A small image captioner, trained from scratch: soap at rate 0.0024, 5100 steps.
Rows from block 4 of the text decoder, named by matrix and row number. Rows with one number belong to one attention dimension. Each number is 500 + 40 x the weight over its row's rms, rounded and kept within 0 to 999. All counts start at 0. Numbers have three digits each. After the name is the row's rms in percent of the matrix's.
# v: attention query, key and value (stacked) (decoder.blocks.4.attn.qkv.weight, 960x320, the v third), inputs 160-239
# proj: attention output (decoder.blocks.4.attn.proj.weight, 320x320, transposed), outputs 160-239
v.162 083:491529450490459558496461480469481514501528495474441521530426512487499490472554521453443519540539497418527459422516468551430505517547467490431498424418552467448498469498501508545553513548517471476486492545518542443530532506416478468429508518
v.163 079:512525548488562442501444558544504513529544501543544385502515510527505466531583536497529517557544483466458494505475509448443414465484479483549572499493476392525518512505543443540546474513510446439502539510467581542404435489440489495487516555
v.164 087:490400437513468502476531518521506538514489493484512478393437480491467530423472496511528492472544438450506447498527474552521451543592479502456547498466485567494501555500488551549492544575506484502507547648531481498511496455446500508417488509
v.165 083:573416558478503496420534513489544546486482535491465453544469467532522459507466542479491461482515456406462496483485543489513549472513480498477526414435460456503429523474507514481506576508604425446540468450486545543457497561455487546512550572
v.166 085:447482548560474527446586476487504457589518453466536500484517451462495513495511471447506491486503532557497483435482500523484499485515448509555562475501425544433523525478517527496561520440554536528586475472543472457537481490538437380410565450
v.167 095:420441454448515508526473475531558448558464567517539516497495537445478507522507469584476508519551445413482537507554505522442531526556557501391450449466517473521519414518518480529543555443491491456549510454575493506502529458397479419497507477
v.168 094:526478439498483486483542530488499464485506502538471521497504466470521549588509572435529488521509447539476426445510482458539520518527529474531512465530482490567568514430492488469505589497533540541455443454467496511519472473481468471483545473
v.169 084:561472544586420567512533532475502471559481467571500506534523497431477532463451470556481475494461537528545484496478443493449556496580483508494499508459484529454574510531477467536547502515536482485518435473553501457476592490492489444513511569
v.170 093:539507552519401487478526480436507460478592537444563527483533465464552468523505559455445483470487515532540514574536576528478534508474540481500459425473541476471473493476539564512466537492482576563472533572491510482485565539527519539492533500
v.171 090:434479419435477519564517494469534462528448552523478535593569553504468523450487410504493490533567525463526478507475473508512478537513495468467459563489522459489465459439453559479513566491504523535457539568514465483517433498483485481433482506
v.172 086:522498555482522536549567539416548478459520538472476474520481559595492552424514508430470470550516557482480536499479489506525499423535495538558465469543438469492518454507506600532550488518422499521495544453525448492488511490535476516434483531
v.173 081:517527525528470467511520532551543503545469537452529498460461460512460495496503547472529534518474492475506564544552437550559493526532515485498415426517553554528496545526598475496468482489505532569446522458526493536476535556484480545505573546
v.174 090:581510507487492541545542498487542503556487472589432480461470493507460495455522454487476456520589580467442514543538542530441552462526521548532458511465542469522421505505512483541531457487511416457546510505463523518454499459482448461522502571
v.175 091:486511488470563598517474406553505527565516472461473543424508582511549482524541483487518471490496563565525594518480511504445510506507480598489538540560558549514488545456476511538511497444503473551570574547456461442451544538421469476452522453
v.176 125:410468484563432542434495521524546489477523557478534540515507483543494579580548524524528525518462529551469577534592457489534480608522551481473585453433445494493502500544457581462458491514490470512503506559422530500533475461470415500558472446
v.177 120:460568484454518453503441531506592469547504508440517569547542476524524544510452448425494529471483567500454531539535514567567466494530537483451555480564519497578441526520529562480378513469498512503513438505529553562483471440473495495554381512
v.178 134:495558519543477549519541524530489457431454436442487555549486481510434543545477516568542395373515431456509444475519477481509516480503457527533533502508491409478454526529545507515493440547478468519539421466460499525518506513500574464532514499
v.179 126:543493495504504468537523542559489521529597503506446511472472492536495522474485548454567505568514528545444457507536498432514557549512479498558444509497504431470430579551465467508561477567468553419531520504458590408417461566475508519519549478
v.180 119:496498482517475458453480590509508527502539497538461468477540471505447439573464508440531515526528464603496520486525497462524461432477537504512474465561498436428570474529415533468529523451583534479489413490539524533488454526540520529482473480
v.181 127:466481484445522489464468483567522513490511431477563453472471517553462520554556573506513576560487507536502539522500491473476496472438552571536471496551451456495536474449511502515521505599534568476480463487415531507491526565476510509453469514
v.182 119:457506553478517544466454549437545504544484464501498502531515517504523513465476496526499460485481504569593513448516494572539498506534400520507559444474540487471457509550435567566474546550509491478515514436483538510483493561448522465467466507
v.183 112:475478522497559475466482520555538457451471537479510512509596446481536616539468545505471501462460496470504480493558510489447430505467516495520502480511461486421474473509415456470565511518544463546519456496534466481509524438455459536513461425
v.184 118:471539598574563559453485509434526500435528480484500469445541483512451496526487506472514444461546525506560551514455513491490482488490410552504459442526497452479526490412517516508548470509483555537451563577513495508559477533471522511457485494
v.185 111:486521499490534507465507550524518555493478494400565501497484478497511445441535495552511510473446523451504459502553543448467458483485460448474514495467496529451492512451489470463498497514476512542508521556523538442529552466529439501501581485
v.186 122:490474484471565500530475485514461490478485587470577528494516566548480434535534535505439537496514479473430525543486410507489502477474520499515528596524514517485513512519510517504416525516503493470558560477519555519501505554533469547544498473
v.187 129:516499545416518537560545575493483539547506454477521467495510481489492478470444485473517493525494450547569466463487460462520434551497517608572533493477450495501560561543502455572519454491479464651499434519522515513554574477511492471538532517
v.188 121:494477603513550442580460503540521464545486531492579530553548515531522466486530544604504574488485531541474427469461487466459508513458499490515588569460404521494554506463499495532570526500514483501529514428501502410519533571483447582502546521
v.189 125:524631508469468496560570498466520491462557487527500501529609552444508455564451477524529513533518488525552484516459599512557487489431427524544545485503460571538471563461460507562455484492531522500514453544541493453471490476441597513453517510
v.190 122:496526555510463567466477513506522516529551553491579514564459538524472541515404538531552587430559471482435559456524533571505539428483516574532504553513496476521543526503442544476446536504526518487494484483508490495522526462516482423438483457
v.191 126:501539550519502427473471468464552527526433464420477502474505456493550598452505466507501522466516523416486474452454501497535484411466483505522521440454520529502467481518478544481560602444488410540483444551506522490566566525444493416570511498
v.192 099:516527437503540543501517533488481506476477521553563503452479482586495460496454464515485577524500576419574515546513419475488470550575427518533537429467424538540602464478580526438486494575550481477555484489470523571506412539472427430497479475
v.193 109:486524524470593512545472464555420504515487414483537503510451554536473425531507518507457527394527522488457551464455525496461474469462540428470497527535438404515510515503512469519491486501490543491536441515469470456510499546489464519531527510
v.194 086:446495525471411514493514495509521483529602438575469542507451447512537496496460471518474468468557467497527522508484558526534523471504577529480486528540533492488512466547560460474567473519439523524487527445521454444499523551533459497455510492
v.195 084:468435468455502451498544534494512513524511519527496504494515567483540476503479448495501555464516512514516554536527471536424488481483475510516465474487525525540501452501486502412475486484520515511489542420493507482451488541530425544552445517
v.196 096:507558555503492527424540526526531433490514456480537514494542535518460493544468513402475520485504535489533463490519468467506522583496560497537378466541473500463490531457466463495464516547521470538430477480470525560518479488498496486533554480
v.197 094:453504553530516452529588479515426510424533483481541533467502440537513510569502512544593520451506483426471529565503525521484496477527484546455568563490513543510487403527547470525451420525493526575470504381528509489498455503463532489484397500
v.198 090:474481591543476486548546492507407474505533487477490578447475446470535491458528572550468448487456517523496517552510510483459477484424561516512437486507483503500508528483557547462478504470543504536450468481460577510591465524495527467549514494
v.199 093:524549488482528513556502462451553529557501467470424482501506464487530513574493540494530477488503490541494447489440523555466482559491502500614518491502486518510574521476546497446527483465490499521549544508426569512487559517594486560596498501
v.200 098:571438550560505491462503480471532466518477528457531539485525528516410492555428516438546521517459508523590439520596471513566513537508514560488531482510506550442515534486571508434487556471523553461555548523564517568543510444484511542463443452
v.201 097:490517508494486505567525440489447496538589518504508527541487523515571469504479497531540511509540494529454577537455517480460586519558548519506414430533557390525474487482537485504528451531427562458520487461487472473540525548492568512485487412
v.202 089:414517530515428485524531500447556463482563540485578501444491464373547485458483500479515457548468482485439546481460546480466517490509501434446488479492570471433542533480484492570543537511502547496443457517551552441473489524442566555529489522
v.203 094:529561533509514484509567509485510485436468495481459525541486579454512459489520544468468549545472590537507460495525508525482524437457507467500488471490558448566538530502489453426454517467489422460477536498557554517522488529537494437475513462
v.204 098:522470562497536531543478507498452521501534493425499490512498551489479588582477518426501544477470480552538449562553495519583456481455609422500461495489373560490524518530416516430468499464443480483544501522466516485566468456489438554573468417
v.205 104:452529483453529435474548490462468494479515472528536565526510530516463475479544511487515516448551526528530491529492510499425548562407503505513488528535502559512486528517451553489549465455520460502507575475482501494594557527551481477520512455
v.206 087:391587500577539536487550469494445588430478480571453562548519482500598545511544481507509539426555457478537526512474485514493533493486452422468527493497450508585524517447449490504419562494543545523546435485484510486449581500502504549567472525
v.207 094:445481514511542484525549531528517529429518526535552549482530453463522437492473452475554576510527560410448517486506447470492497498445564461515519498452512451498496536545511504506522519471565524467484536466487479572477498512507572482528538446
v.208 080:529489505487488476482539511453417471512583496509484515454509564584460446529427441467493575547495566533426504507510497542521480513486547514552485482498468501516520519421478466521438565423465496445487477537495516533556479429398510475511504493
v.209 092:564538481487519470462561453530497468458516477471523496477590540448521512425504531507466547561538555498499471576450471627495497498474505437444513600525490520504493474539513489478528484513434477550528493493493555496532495564501566486472459536
v.210 092:543459539445465529509501484492472509500487551511446477502526510422550513479531507489410497462508526471456507510542505478502515496479470505492400546501479500527429491487548490442509445481497416548466496494486500510552477501549579426536538485
v.211 086:477418452487516484529434524413472487448538436442538527525505460539520425500435485509465525503438456557481545484491531496499556501533507566472445590517508453405440565555392531459577462523552518489566525545535490514541495478568499414531455459
v.212 081:440489513466453524470513537468543491455489430450384516503488461439432551450550561520540475524489472492494510563505493445521479507499474463468564532529468495526528498453503426522499541553553503508447396498443515511436511461537499554503459514
v.213 099:515478530441469543547540467480536478527519513490520474459503427516426524524564529566504495466539530558555456498448513531506558439509493510443529497495483442447461472458504432519528500487510548509535443456492546408499465450529423522560515500
v.214 081:453491502548503459515459536427498455479475538550509480482457487582503454486553516512563544473515464497508475513510563420492429535534465585483488491454500471531493451508464494554456550496481493542545500503496511482421468506585572461523512460
v.215 093:523535460511505495442537539490459435450443566458492477496466486497507474555520612453489526541516447545531465499412421474547564528514460530466505474502416510536542542524446497544468550514514499498612440477491495459510494478498519495528480505
v.216 091:510564462531480522438535534575495481542533512512480520534456539451520544428440449512478562471464443471468450534458581424455522459521510522587547487480476513553467556428444413459510565526527462512541454497551457500497554524524594483470525496
v.217 091:506476532543468484354546476480516490496483500472545576425482516495529554542422496531526526483495491544534466564564545486487481456470481495539471428431571511517519519570531576497512436509570485498498507513561415579559469517555492519431534484
v.218 094:473530482536456435518514486538578451528533447526517461551525533485537461481481501512487451495521464533585416468544502507499516492495569420411465501528516546458434450528533552522540506609462516501495432456493462446564531556486498495517580516
v.219 092:569471542517461563482472506463489469528574576537459492541524439521535460526495558525466514537428464525523491522468518523453473472470567481523474491483537559507456475501511483537573515458504473412437419480459481525488470550461489500489523570
v.220 085:476489509553465501485603477508497484566513526540485544409524564481455491479482426512589423453454477464466519522457555506550452442497516533547543570465503526510431534557538506499474458452429484530442486470464513515507498505422444538581556554
v.221 116:475552470509525547573505539444528499455482510436478473498485525500498494549541555514513518452525520537542496484425529419568527477459461448522455473490530550499539532541488550524511470434440547473458500544460524555535462566491463400513526563
v.222 095:482493490539471508567492459510484504460481521487571546532453459433612451482589498448428479608478523537538559470514531483455437509497466435433485521504515533517425445508458521485499454462477483540491470497512539561500510555491576452437440484
v.223 082:489510505425497506593528546521505494490462548490542562475519525494447485514531505489496536453619554520574527562478527472499468495478517479453503524505471480469460507508526511513480525599563483506458572456519494470479594463547533497521491488
v.224 121:484522490555499497484459533504547559532470510529473477517437477478591504476464476503548484500487490505503435437503448498551465516529460460409569529461486475450494463550590491481542499464536515466476541472457431474422500537542506527445548486
v.225 115:482509527513501509480556488516504484475515473540533513466497510490499554516485469489496468502446449449463468572539455491529508475508530439527484519455553436569483527523490473502536445477554540486498510493549579457506493499442517463491590527
v.226 099:518520499540510508519509520478515549528517541464474518509438512524512432576466441467427465523442521469613470480494495539542453502454522432513456487450476490481574491500501502535505466510532526392525508484492536500459530478457504469550476434
v.227 102:528535530552547434459450538556501500506516527528539427581431543490647528518482474531484460496510494481498545529522421515511479466517500591474449518487507571510582441445508570474514531493474508457494504567488436489497455487486508517504492528
v.228 122:505437430529541481560498521484528509506514610530466478562460460485536475486521473511443415507538516499562442475485458564521486525472464524511489417497473612469492462475560557470533530516562479486480549502440415447463461577514468591392420415
v.229 115:487475489494496558558556474575582529557526539450424455462547490503463474524470535543500513460547551555460440491514525572459500527469484539545559478497438595511496482483538466467548522583491473443523518554475464478458475586474506502507488438
v.230 107:502462540564483498534516525477624460462476513431547524502573551502463452517526480461568473562473538572413515454521446492498439510419509502537427478480443486528534571543440498475495548505494444481534599507542520549474508482553554530544517493
v.231 109:516545536511458471500531456542489462480478544516504499551478440449548527455519496529464476470521454420463488456468469496547466418487479495531501524481527481505466481507527553472496502448586458488555527519487533531574545503523522484522511484
v.232 113:576448479491488527458467491568464476577482493538505444551493568561470520492513589543518567463554516500548461491507543482496508480435444515474516530565491504536472463430558473549498496507548477534482492488495481463533474561540496555492426513
v.233 098:555533503465545568448502530499525516615459546529528434535519499464494555434462504509512541532518484603597451495470507505514532517544561436550510509459473465444522474490488506523493442450526523537489476547442428509530461473527504518543456499
v.234 114:520442502476492522543505519507515501543443506466470492515489476445458473466536509555457478537530516515532477432511399508555535569515512550451525489560443495496447472490532472571462505480485483497514503442483537448455565475507538461474377455
v.235 116:515483579480505483529477488573559538504388519494494556500519449527441511466591579454466477494466458523521477580457526538506541479446523454513547501568541476576475466465512580521497442498575477576545532522443497515550470546523514460490514511
v.236 111:501554509405527457544531509456519514547482468507417461529530447526418452531461437449545511488493515551516509510503461565483519575476533551478431418490469494523524481560477513491561508574433483532404512566478513517486526529557542539519516474
v.237 108:397502511490493447474527476477474489453547472463494444445480497538466491504478523463514500564479458457500486483455512437460449483536560473535592528548550493542546469504498516544442510480460483561540487493474550476413475500444549448525561462
v.238 107:515463491535453451582474416546454435505519423403449586491521548461511499474465518488524577552518487492558532448478488481464561492515578516527463491494491470496515509488461460478506541534502506528488451512462474460529523491526477442530552503
v.239 107:521521503510448457540559473495421486517519423452514461480528524444542531515542519561505525501466508432504510523539546521506429556582501576453455508551519574531493466531543480452497526453534477475537480501458528510537469525520456476478463523
v.240 097:480516493518496467499440519527552504528505489487495586499515458484543466534502498493451502566484488506494484529550530522498537470539521552525436486428470468445516595575485605513468428489500455499521461453493534433535531489471422452525577537
v.241 101:510550442433471522487493519511560491502463434447551545512560445502529456519497575524459476520480444461544505457443544520470502552453464477455541492520457504439474507498509526475518467540495540539532479462510445471525449478494487436466448458
proj.162 092:416563581485473478468536559462503454504545552547502522529516408507475521505504520563471523470570541493434436535533490481475485517544543544451582501512474476490550493509514503381586498521488562533495461532535530482554521522439534486524526488
proj.163 083:511439540454551480480482490520524476447489536430413486485486540541560501447529529485498498448466491509486464517499492522475470572497509490553460563482429497575509549436505499506487539496455427517539546442522515457515473527557524517486462507
proj.164 093:526493456497473513452514521503549533475480499558519544533499497542478467428452519535500574541546518464512444425517513422516512614541542473468447485438559493505506470537489497431448406492530548499446478539515480536534460569432521481520503581
proj.165 086:584474498543517451526438528472494501485522481491459471492431479474489524483605469505496517523462557570552454565457576532546554392568474523500504475516474495538468464460531426518539488576520454568528472507462490425490509472523543469514469465
proj.166 084:491462488479541542495460497419541539488540466481484462414530484529457520533541404460512383503496504476500461430516552561576433580421552553479518467531555486513472533370517510529520482577588586511493545449472501492458551493536523488462527461
proj.167 093:477493501507481490563545540546487457524575514499458524494499494524399422502506485507540572532457454503577458549484505447467534500449606566464526498530515472490480469450501586479484529482456534529566502528536545487477555502535490517549514556
proj.168 096:539501540501479449549538591417510497577490547469492545486485517514521572547487439443504453521482473521499509474553532491395544536528456455475492487436577529437523538443528535387566528506460445524480466552551495555469558513488504492441534494
proj.169 090:510521440467506550549510508466536526437496486431504489475562499495471404507459467499546517518509466609485488514589513465497506498473503509468481539556527536527487489498522507515413503544493521440469551508511476472516421522521458449535510563
proj.170 094:469517469510453524498529450489499507562489451546462532433520459418554571392509484476438522543479571444474426446580515529458509514558527493484547535509461560516451549473537513451435550466499477453448529521470605523532514466504507487503484482
proj.171 099:492509486476529537522534512446496431512499469474473461471480459621511497652525474441530510490452553419550490499538561489495570522515450480469521491507468537484498532490491442431545531499508549537531546528494523522455579476586548522482432486
proj.172 093:570560520445562502460504484483507504452473444489456456515489436404474525456509469530480490483503509496539508523495489535499530492425497469472482477521482531467466410492581429432429524527492466454537561503477495500467461524545506483474456569
proj.173 080:511478473466591500462533497544511465497522487492560459516534551488439476417512502507467451562490542500483471537492525521525499466518535469483462525522523397509450529538510498520487492475507460509528426460514498511497492517477547566493423427
proj.174 089:465473529508530515415546530500509496507479554552438480496513465529549510479491515497542469494521534418524404536491518464452517534514486451460583485485508469460516522575522519450495541472529482500555526479525487484532526491493520568484570482
proj.175 096:534469550534599515500527458527533613527484538492473490488512564507459490459454547472513506462506444467483497509516498451511543545437522550506519501542456419513467518558465525511460511464503570526456589437453513552530498502517542529537526502
proj.176 116:453502539501498461482525567471546502506547454513511550466429532543481537519517537586469502499493492495482537498489546554500485504559513564443529538545530473487502468481457527542503504477497480487549557564568500495565492479557456495486504452
proj.177 113:566474489472394521455483519521508541499534500462593502492489511528526474497488481511482572484434463538507542578513550595502471499570527495503529553548516486518537535442492476518448468449486527497533417515551416485450412508554603514568533523
proj.178 130:490542467504550506447580527489477458494537466453526520422486575473485514524463480478524523449460465521517491467438532496481511468601508453435482523475441496532441512438442477462516475542505552456488486549586467564504439522508498457502503520
proj.179 123:498526488523513480509525529479431436473463546506467407537491520489431477493484535511512427584458490515439430531504484491490454479490480482507436512466547468460470504515460545509521587459541508561506492524560488540470449491459424560556541472
proj.180 110:441462420523440587536473488489504448439498475600470493506511491568493566482564540523453588449483517537457468495498500514562529507455495445531510556565498638510560554500413557564470497454556535493555482491539530478540444448490465496462501510
proj.181 117:441488572507479463479512456527574507558497474539543454505462491547407511526499541404486522476474611469504481486480486459503425474494491547461490452497568462466482500555486468553444519486557523590501574567532440493553517560482527474500486544
proj.182 107:546424467529476539462528534453519540532422539477476467555575495558487577525542501491589503484518526439522546577551447466558469511550496482447475469518499521526534502475477431394548490468503548500505487456467459537453429521461520469545518558
proj.183 110:487435554534450523466438485514561440530491557456591517466489522445535467517499494550495528539479461537508482524530479504507527429574473499395451473522540547517474399472450525509470516540466487491473531535474459522440573584482491487505482445
proj.184 108:524539526482472508388527487528472539548486503507470507529568526504485547573494485519475503557514535538499456615500493450469574480432560489626539443492448492602448466519544541474507485432471489469539513537482545491498496510522500445446543445
proj.185 109:542509511512523560485460497498515534567512570494447467545503438497564474518465543532435476540471572527500519553469517467547470491442532471494420505491451506480485433454494481497460524478493440532543519470507566451517564454526506541448451495
proj.186 113:527518533443426463515541488507509482516488563506552518466513463561487585550535522462537491483562535443483522470524521463437580490539525520497542538517489414505555538467425464520487527542518455483542552532490509513558535534488510537532470490
proj.187 117:507479553477497548519450470427476520493585496466528419488504501502548482508521554444469474530448429448548569360529496515501494492520561550468434496522509562541457518491544584482526536437481517464494540479475507507476544452462531465491521555
proj.188 115:531518517516474513575495492596586515530497474507502486436467509550433531565456483495489411575458549474501488529583452387519532542550459468512535436519463522435486541502537454590587532521498435579463473478491548499470502484540435471444511534
proj.189 118:532537504513465569513551530510465516478540551615570521475515453549472451525461525500554546479467427501525447486510469459469543506499529497495454511468430520488472462393504472517518390440538496560494446502475513484473449530514458514545510430
proj.190 109:507486483507414518462515515455487591553522543478494495549499507544448451570547478534528477472530548516505520458523514494533488492421570547564531482549575502520586549458406488512392494514480496517506518511511464525455487457528514542536506436
proj.191 114:474492481490466525466539479477422622509501558417427508537518505507476520518509542484524527576473521539543534488529555504480498444538497430478471408467462478493476470472474491543508494428508468523475504515545504491534515516529471499429553455
proj.192 099:560531535480490510463509484523488487548513492538442459486569503471481461586451521460484468505562499564475458527522539480510542475492518475457526472478456507487506507492432481467527460547376480499467501519452562504502552462578459519548472483
proj.193 107:480488486469457489506526534530589484522408506502537558435468504503462485440568538490473526440511528554583501482476461425520537563539487498499504436586554494446593532498461552499509549487440498492517519483438430465532477459520476474512564553
proj.194 091:460534522545469499521473506458471412494494468555519503571405509472479457480476472518438522483487509531455518522500489472511529472466519520456473422428512555464525468490423539489503536473490522534489456503455465544491560458468617510446524493
proj.195 088:513453470563455617494543448569477493569480523437506433508414497461537484470543519445509535496501542442523455515503443410510505482526530567533538479469505480467508543537474493457423531461508485486494453515451517474471482498471458467565468468
proj.196 093:508444473486509508496520600559526463474471496511492476553460497513544483514529548536422518574458558561513498524538469497512479528437397518523532482527489465477474496501575551565453517531505459495540484449465510563502484513423537555502488484
proj.197 102:586475509490444461490486484456463509564543477534465466524508567517485530423523582541487502496530463497487514450435490473511533478474531552468463532471511491534482542527465509446496480541451471474534423555461539453499525487436539514501523489
proj.198 096:483541468427507478486538503497517509501449572510528475438505553487434551450495559509468507482464449558441468569499515551439518437490452551464489524565423488488506488509473450544458521580537586532570458448548503420535494518486463506560508494
proj.199 101:506527469591500551519498439466452476559513442544534500552456468505539487469487413474509454493585453463591538433469503539546476527516621488508547543538535458558502480488503488506500458495491517513452448482495410540495499533492514476458548522
proj.200 094:486464513545507498526493509521498502490509488526477495563535509509495530506453496572448504513500512443486423493479543470422461589500501442450471548458470485534477495445592489523491586520506523498555515507460461479481478472392503534499454569
proj.201 100:519527430439436445510591539531524461523536526496488530516496469521474478396525555536468506501369467501526507515481488484556426484533539468435445519503447529461616479491525533524483423443524520534498469492516469470539453454466556478493504554
proj.202 088:482462470479521430396494474478506439502455454409515556515458478553480512443485512555496545469488496513537505519523525494489500489555479561495515497539479493552503506528493550494480471531470544534436410403516508475479455505488537511444460548
proj.203 094:496468454581520569490554513527515511497459552502554547503480502460550567511500530515507392444449450486492481484509505521489481414481444514520468483531482512488485496453539457482489584523506609513493439437464477478509441422464501502519487504
proj.204 102:487477402499544464420513514517520539529454465515436487534526460474478502434494574489411527478561521505509472506514462439515461477501442446539479618592490523468514485497519435555541574475480490487535444454507468528529475510474506505517547562
proj.205 097:486463503546427467471531478497513449444487524506514515554459482504562472546490528494497545486432500567501489578502434468515568479448559557487463494448450461506503515472508497562500473465467473543528492460514515499533458494534543508497472456
proj.206 086:575430511465473545531507472475559492559487454483564469554531461527479388481516540518560532466494540429544484500500460478579475433503572572498503515550585471547471489452449510488560494419486529457449551396494479489517466521577585475519584481
proj.207 092:503489501528490454442498531465512519469534516516485495481584498491579476515511518494462512520457456470430434533535408532446525350587475581504428449471586477503515464499468520578524468493493487505539511511423539495474510529504557567486549450
proj.208 091:501581425453542527544485490530558431472537520503484571516536504525443546469600533548509459494446475541461481507512477467515463540472489511461569504531463527558545506502560487544557468481509458505489517569508517496497484502513490538456519537
proj.209 097:464510485490532499475531516454531532526527437474459540419512420526499454439465502419484446563437514502528514613471473567505444455468485468492510477490506541549470436559554521459484449515498528435594490592514576454478439529551589512522500479
proj.210 095:495489479462513520463487485460505463442539484533480468419425495478515514484440496446504547485536459539496475550503495468527442478516507486509466500501508453498520573581573505458497500501551487461508445476472509478507585428469510449532495526
proj.211 093:506535529447518484614494476414520462415537511494481536488582439505543528542480470601514536511481457494496463512487450511517490484493506531475582492495488494467480576484462472526483601559462536562527526485444484523388472507558500474534486503
proj.212 091:569464454511537480484489458513435523470474450495549464574513462475549490507446490532493502477553468493540571508536519465489536464552610489490476554479485485431435514454515543469559524503528566462496434488443397472509534514528533508449558567
proj.213 108:518456466478495508466505517579538485516511440510523469484424435541431496506530460563500550505527476513442476584489638494453478516547491532528528458465512418468440548496553495479540560545508468406449516466509507461529500501521524463436426530
proj.214 089:524560557517561531554464493507477539505526410519462492453533517529568557572525501495480528549516476428467447458471468566430477551501535437491547492539413482559516496439473496487492549450503464572571499514447473490500516474518482546496527492
proj.215 091:504572553538435458552520482512455492541521421492510491532525465462440473533583498488509483446497523605496488504462531472492529543422576426483557541510464543530447460415583526482564444477539479525516591528468463464475419449488457481462566510
proj.216 093:495542509440444521515462464433570554496544548519500517520479472568523560497474515476474527495432390511539471517511463512458498423495476549503553501428646432504507428376447505548509502512480525504571457469535522468578515542524559452547439489
proj.217 099:462460593498528482455546475480398468544466518496532530504548446521514498413467555429468478496503556490434521417543483494513519501497488431436514531462476512517544536556453493476407537595492463534470462412469431495511533511465482450527410511
proj.218 098:417501494451487450516511524486443456518537433532474452516491574511424469453449544472493446483476534590480621465490459532520475470445491493507511537447512493515488531579520560532489493438519533537462541544474527494551605504529493483529495531
proj.219 095:525468490462470558437503458506486516528507540517519570495503505470520537508465563468514510536542441458512504543539512497525480566534541471551482535455581501503482509540545504503474519549546534463478547621521550535475566484535539576473511414
proj.220 087:531608516484539477440488509484449491548486518501577478466432479534541474442519499544471443571516498520442440434446461516485511501470472484452432510467601440518495502473536533497516563493484464511527522577474482497488499552480469547472452455
proj.221 112:449458579496464540518509548527487494484473499506458430495442467474434448449559494445585504508497467463469516485476480519504446519557508463502492471485456584514457543532476435588482499494533453536532548472525449528471500559456509552425625441
proj.222 099:506538450476497574479478507523484513444417492552466480501549463477540442503489512445486499445568593461462513558529493545532469545514486460480527470464507497503474538479476424481442453465521552504588468499427483542545454486553485498513576443
proj.223 094:513502477535515577434479497460583618503504530486489523425528511547490469531459508486429510537534470434466482436514513534483516478504492531445489464482480495486478521436549486490471583476500565551515475526482563493518457527441481542550525527
proj.224 110:453578515533526483530493498491498493526505528575429528558493501482447435537496548466523425464475525476500468487477433536422576546529499490536514471544515516481509502479587474542581565498461448517474466516530561490508529471492615468528513520
proj.225 102:494540522493501550506550582464529479456528525519454555459499513510493493525545512520484475512520501516558458549559462456447495570449551513514512503532463458487515494525467547541510550619473514460465426536452588493510471546504449449501453442
proj.226 092:481445455495542490514526460584494486546471473510531518477523487499439534453553489462529508486527544438580510454573539518463485523517608481528483535556511542516500498490495464525478469578592535458525485519480504428491516465455552483493537513
proj.227 102:521459452472493462483578467507532522528434443570522561474443524470488479493522566524472485561535425510512518492446504462506444505506509462471529462485480513482510523520483496469471531486538488482511412457433478376485492496466556521450551444
proj.228 107:446549514471539529479472509530473482496461512508437476501483491527434420434529513511534489530451464423450509546501442457489446512511462440517494462471565564496529538460537544438527449544575441464504448567585576494451499523553568499566481530
proj.229 104:491526486574457562533519520474502473528491420463551499530501487543530504505493509486479471558511553473368463457535534546459495545520440418522461493550452534467528477476495466518462435551494571478523481464496501481560500501463451571512488555
proj.230 104:432548475529489536437555421549509520460436524446452455469522443547501545443457494542513448501505476573477466456488483552489542544503533485483478525499501492477547536438523516441512532460469544425514522538557460561510496529510505493511480468
proj.231 099:429503485568476521423456477469487497434473476501547496561458502511479452502408589509482481529461465540498513458467434447525433433546472479451453482529528542505579413527583527525410531504526464525584492454523479464566440509520569524488467492
proj.232 108:549457441541570445543521511463479526553452566473547541536477444518491463533475539487532541423499495445540480542557492488557490423539496455463376512495457529483590522463433500496456448533492519474496529457570536522480487561475484556496534578
proj.233 089:538440501513501494526553489534578538512567485520569577542525529483504515496443504499403546408519531467535572478518450541458405456506442580458494470594458476532545464515572435479493509475531526560544455412538469454498497522554443484439458531
proj.234 109:471460526503491403507493479427491469491531452466480505556491465466477530516570505526546548467499539415449501464522502456465555474514467522552522526473468389562497446549553446478553458508469482472519469545507460529483588500577477441456512482
proj.235 107:490436462466539519496474417494548533512520506533558517544493466480508442554490541483499538517510520512466427480509532525522472420522565501486536444456467590419492496460532564525471566513514496500505507481465450530513464526495425459557574471
proj.236 113:482517485436511588479539480521480537545509434516504528449522528460465543453542498520517580455444516388458565537514483528521485467434386558485518506540503449465520428479579494448421459486488508421505466467462450563520499480497459439528430509
proj.237 098:469560481527496493508520515497455535462498518506538503538513479448545517512496499452497507439553572494481544515485517535486544561473533432486516492539513514523485575529525478467465519465404532498452518490490452524501519532485528503485530424
proj.238 097:511557554462491471435484523473472424436426515461488462484468574501516520505505517541467494531484564476590463465435464464510519466463511417474445477502548506519476495556473502539489525502527501479518458519470433516521482484459515515458546515
proj.239 101:544473583503559460484513520455438488455556510567521501515444499414525560499495532505533425596473496444480487531537538501448582505557542497518505536513470553534484477479464519542503529520492502510483501491464461475450569486491478548514553612
proj.240 097:490519540512426481480474501566494520485548519485538502509467513544485542381498528454515516612464440426514523560510479557513526545492465525562462564498448540502472461462525437421446540531554487527540535578568554529465456417493512508516458496
proj.241 105:488495548551487461461483442487468534498532451461512510521506490579482539501573488510482532509546538474443528509452481536484477442512447496513478466528526458527557457481500539544529459571466484551416476440497566476512463467488483520466503521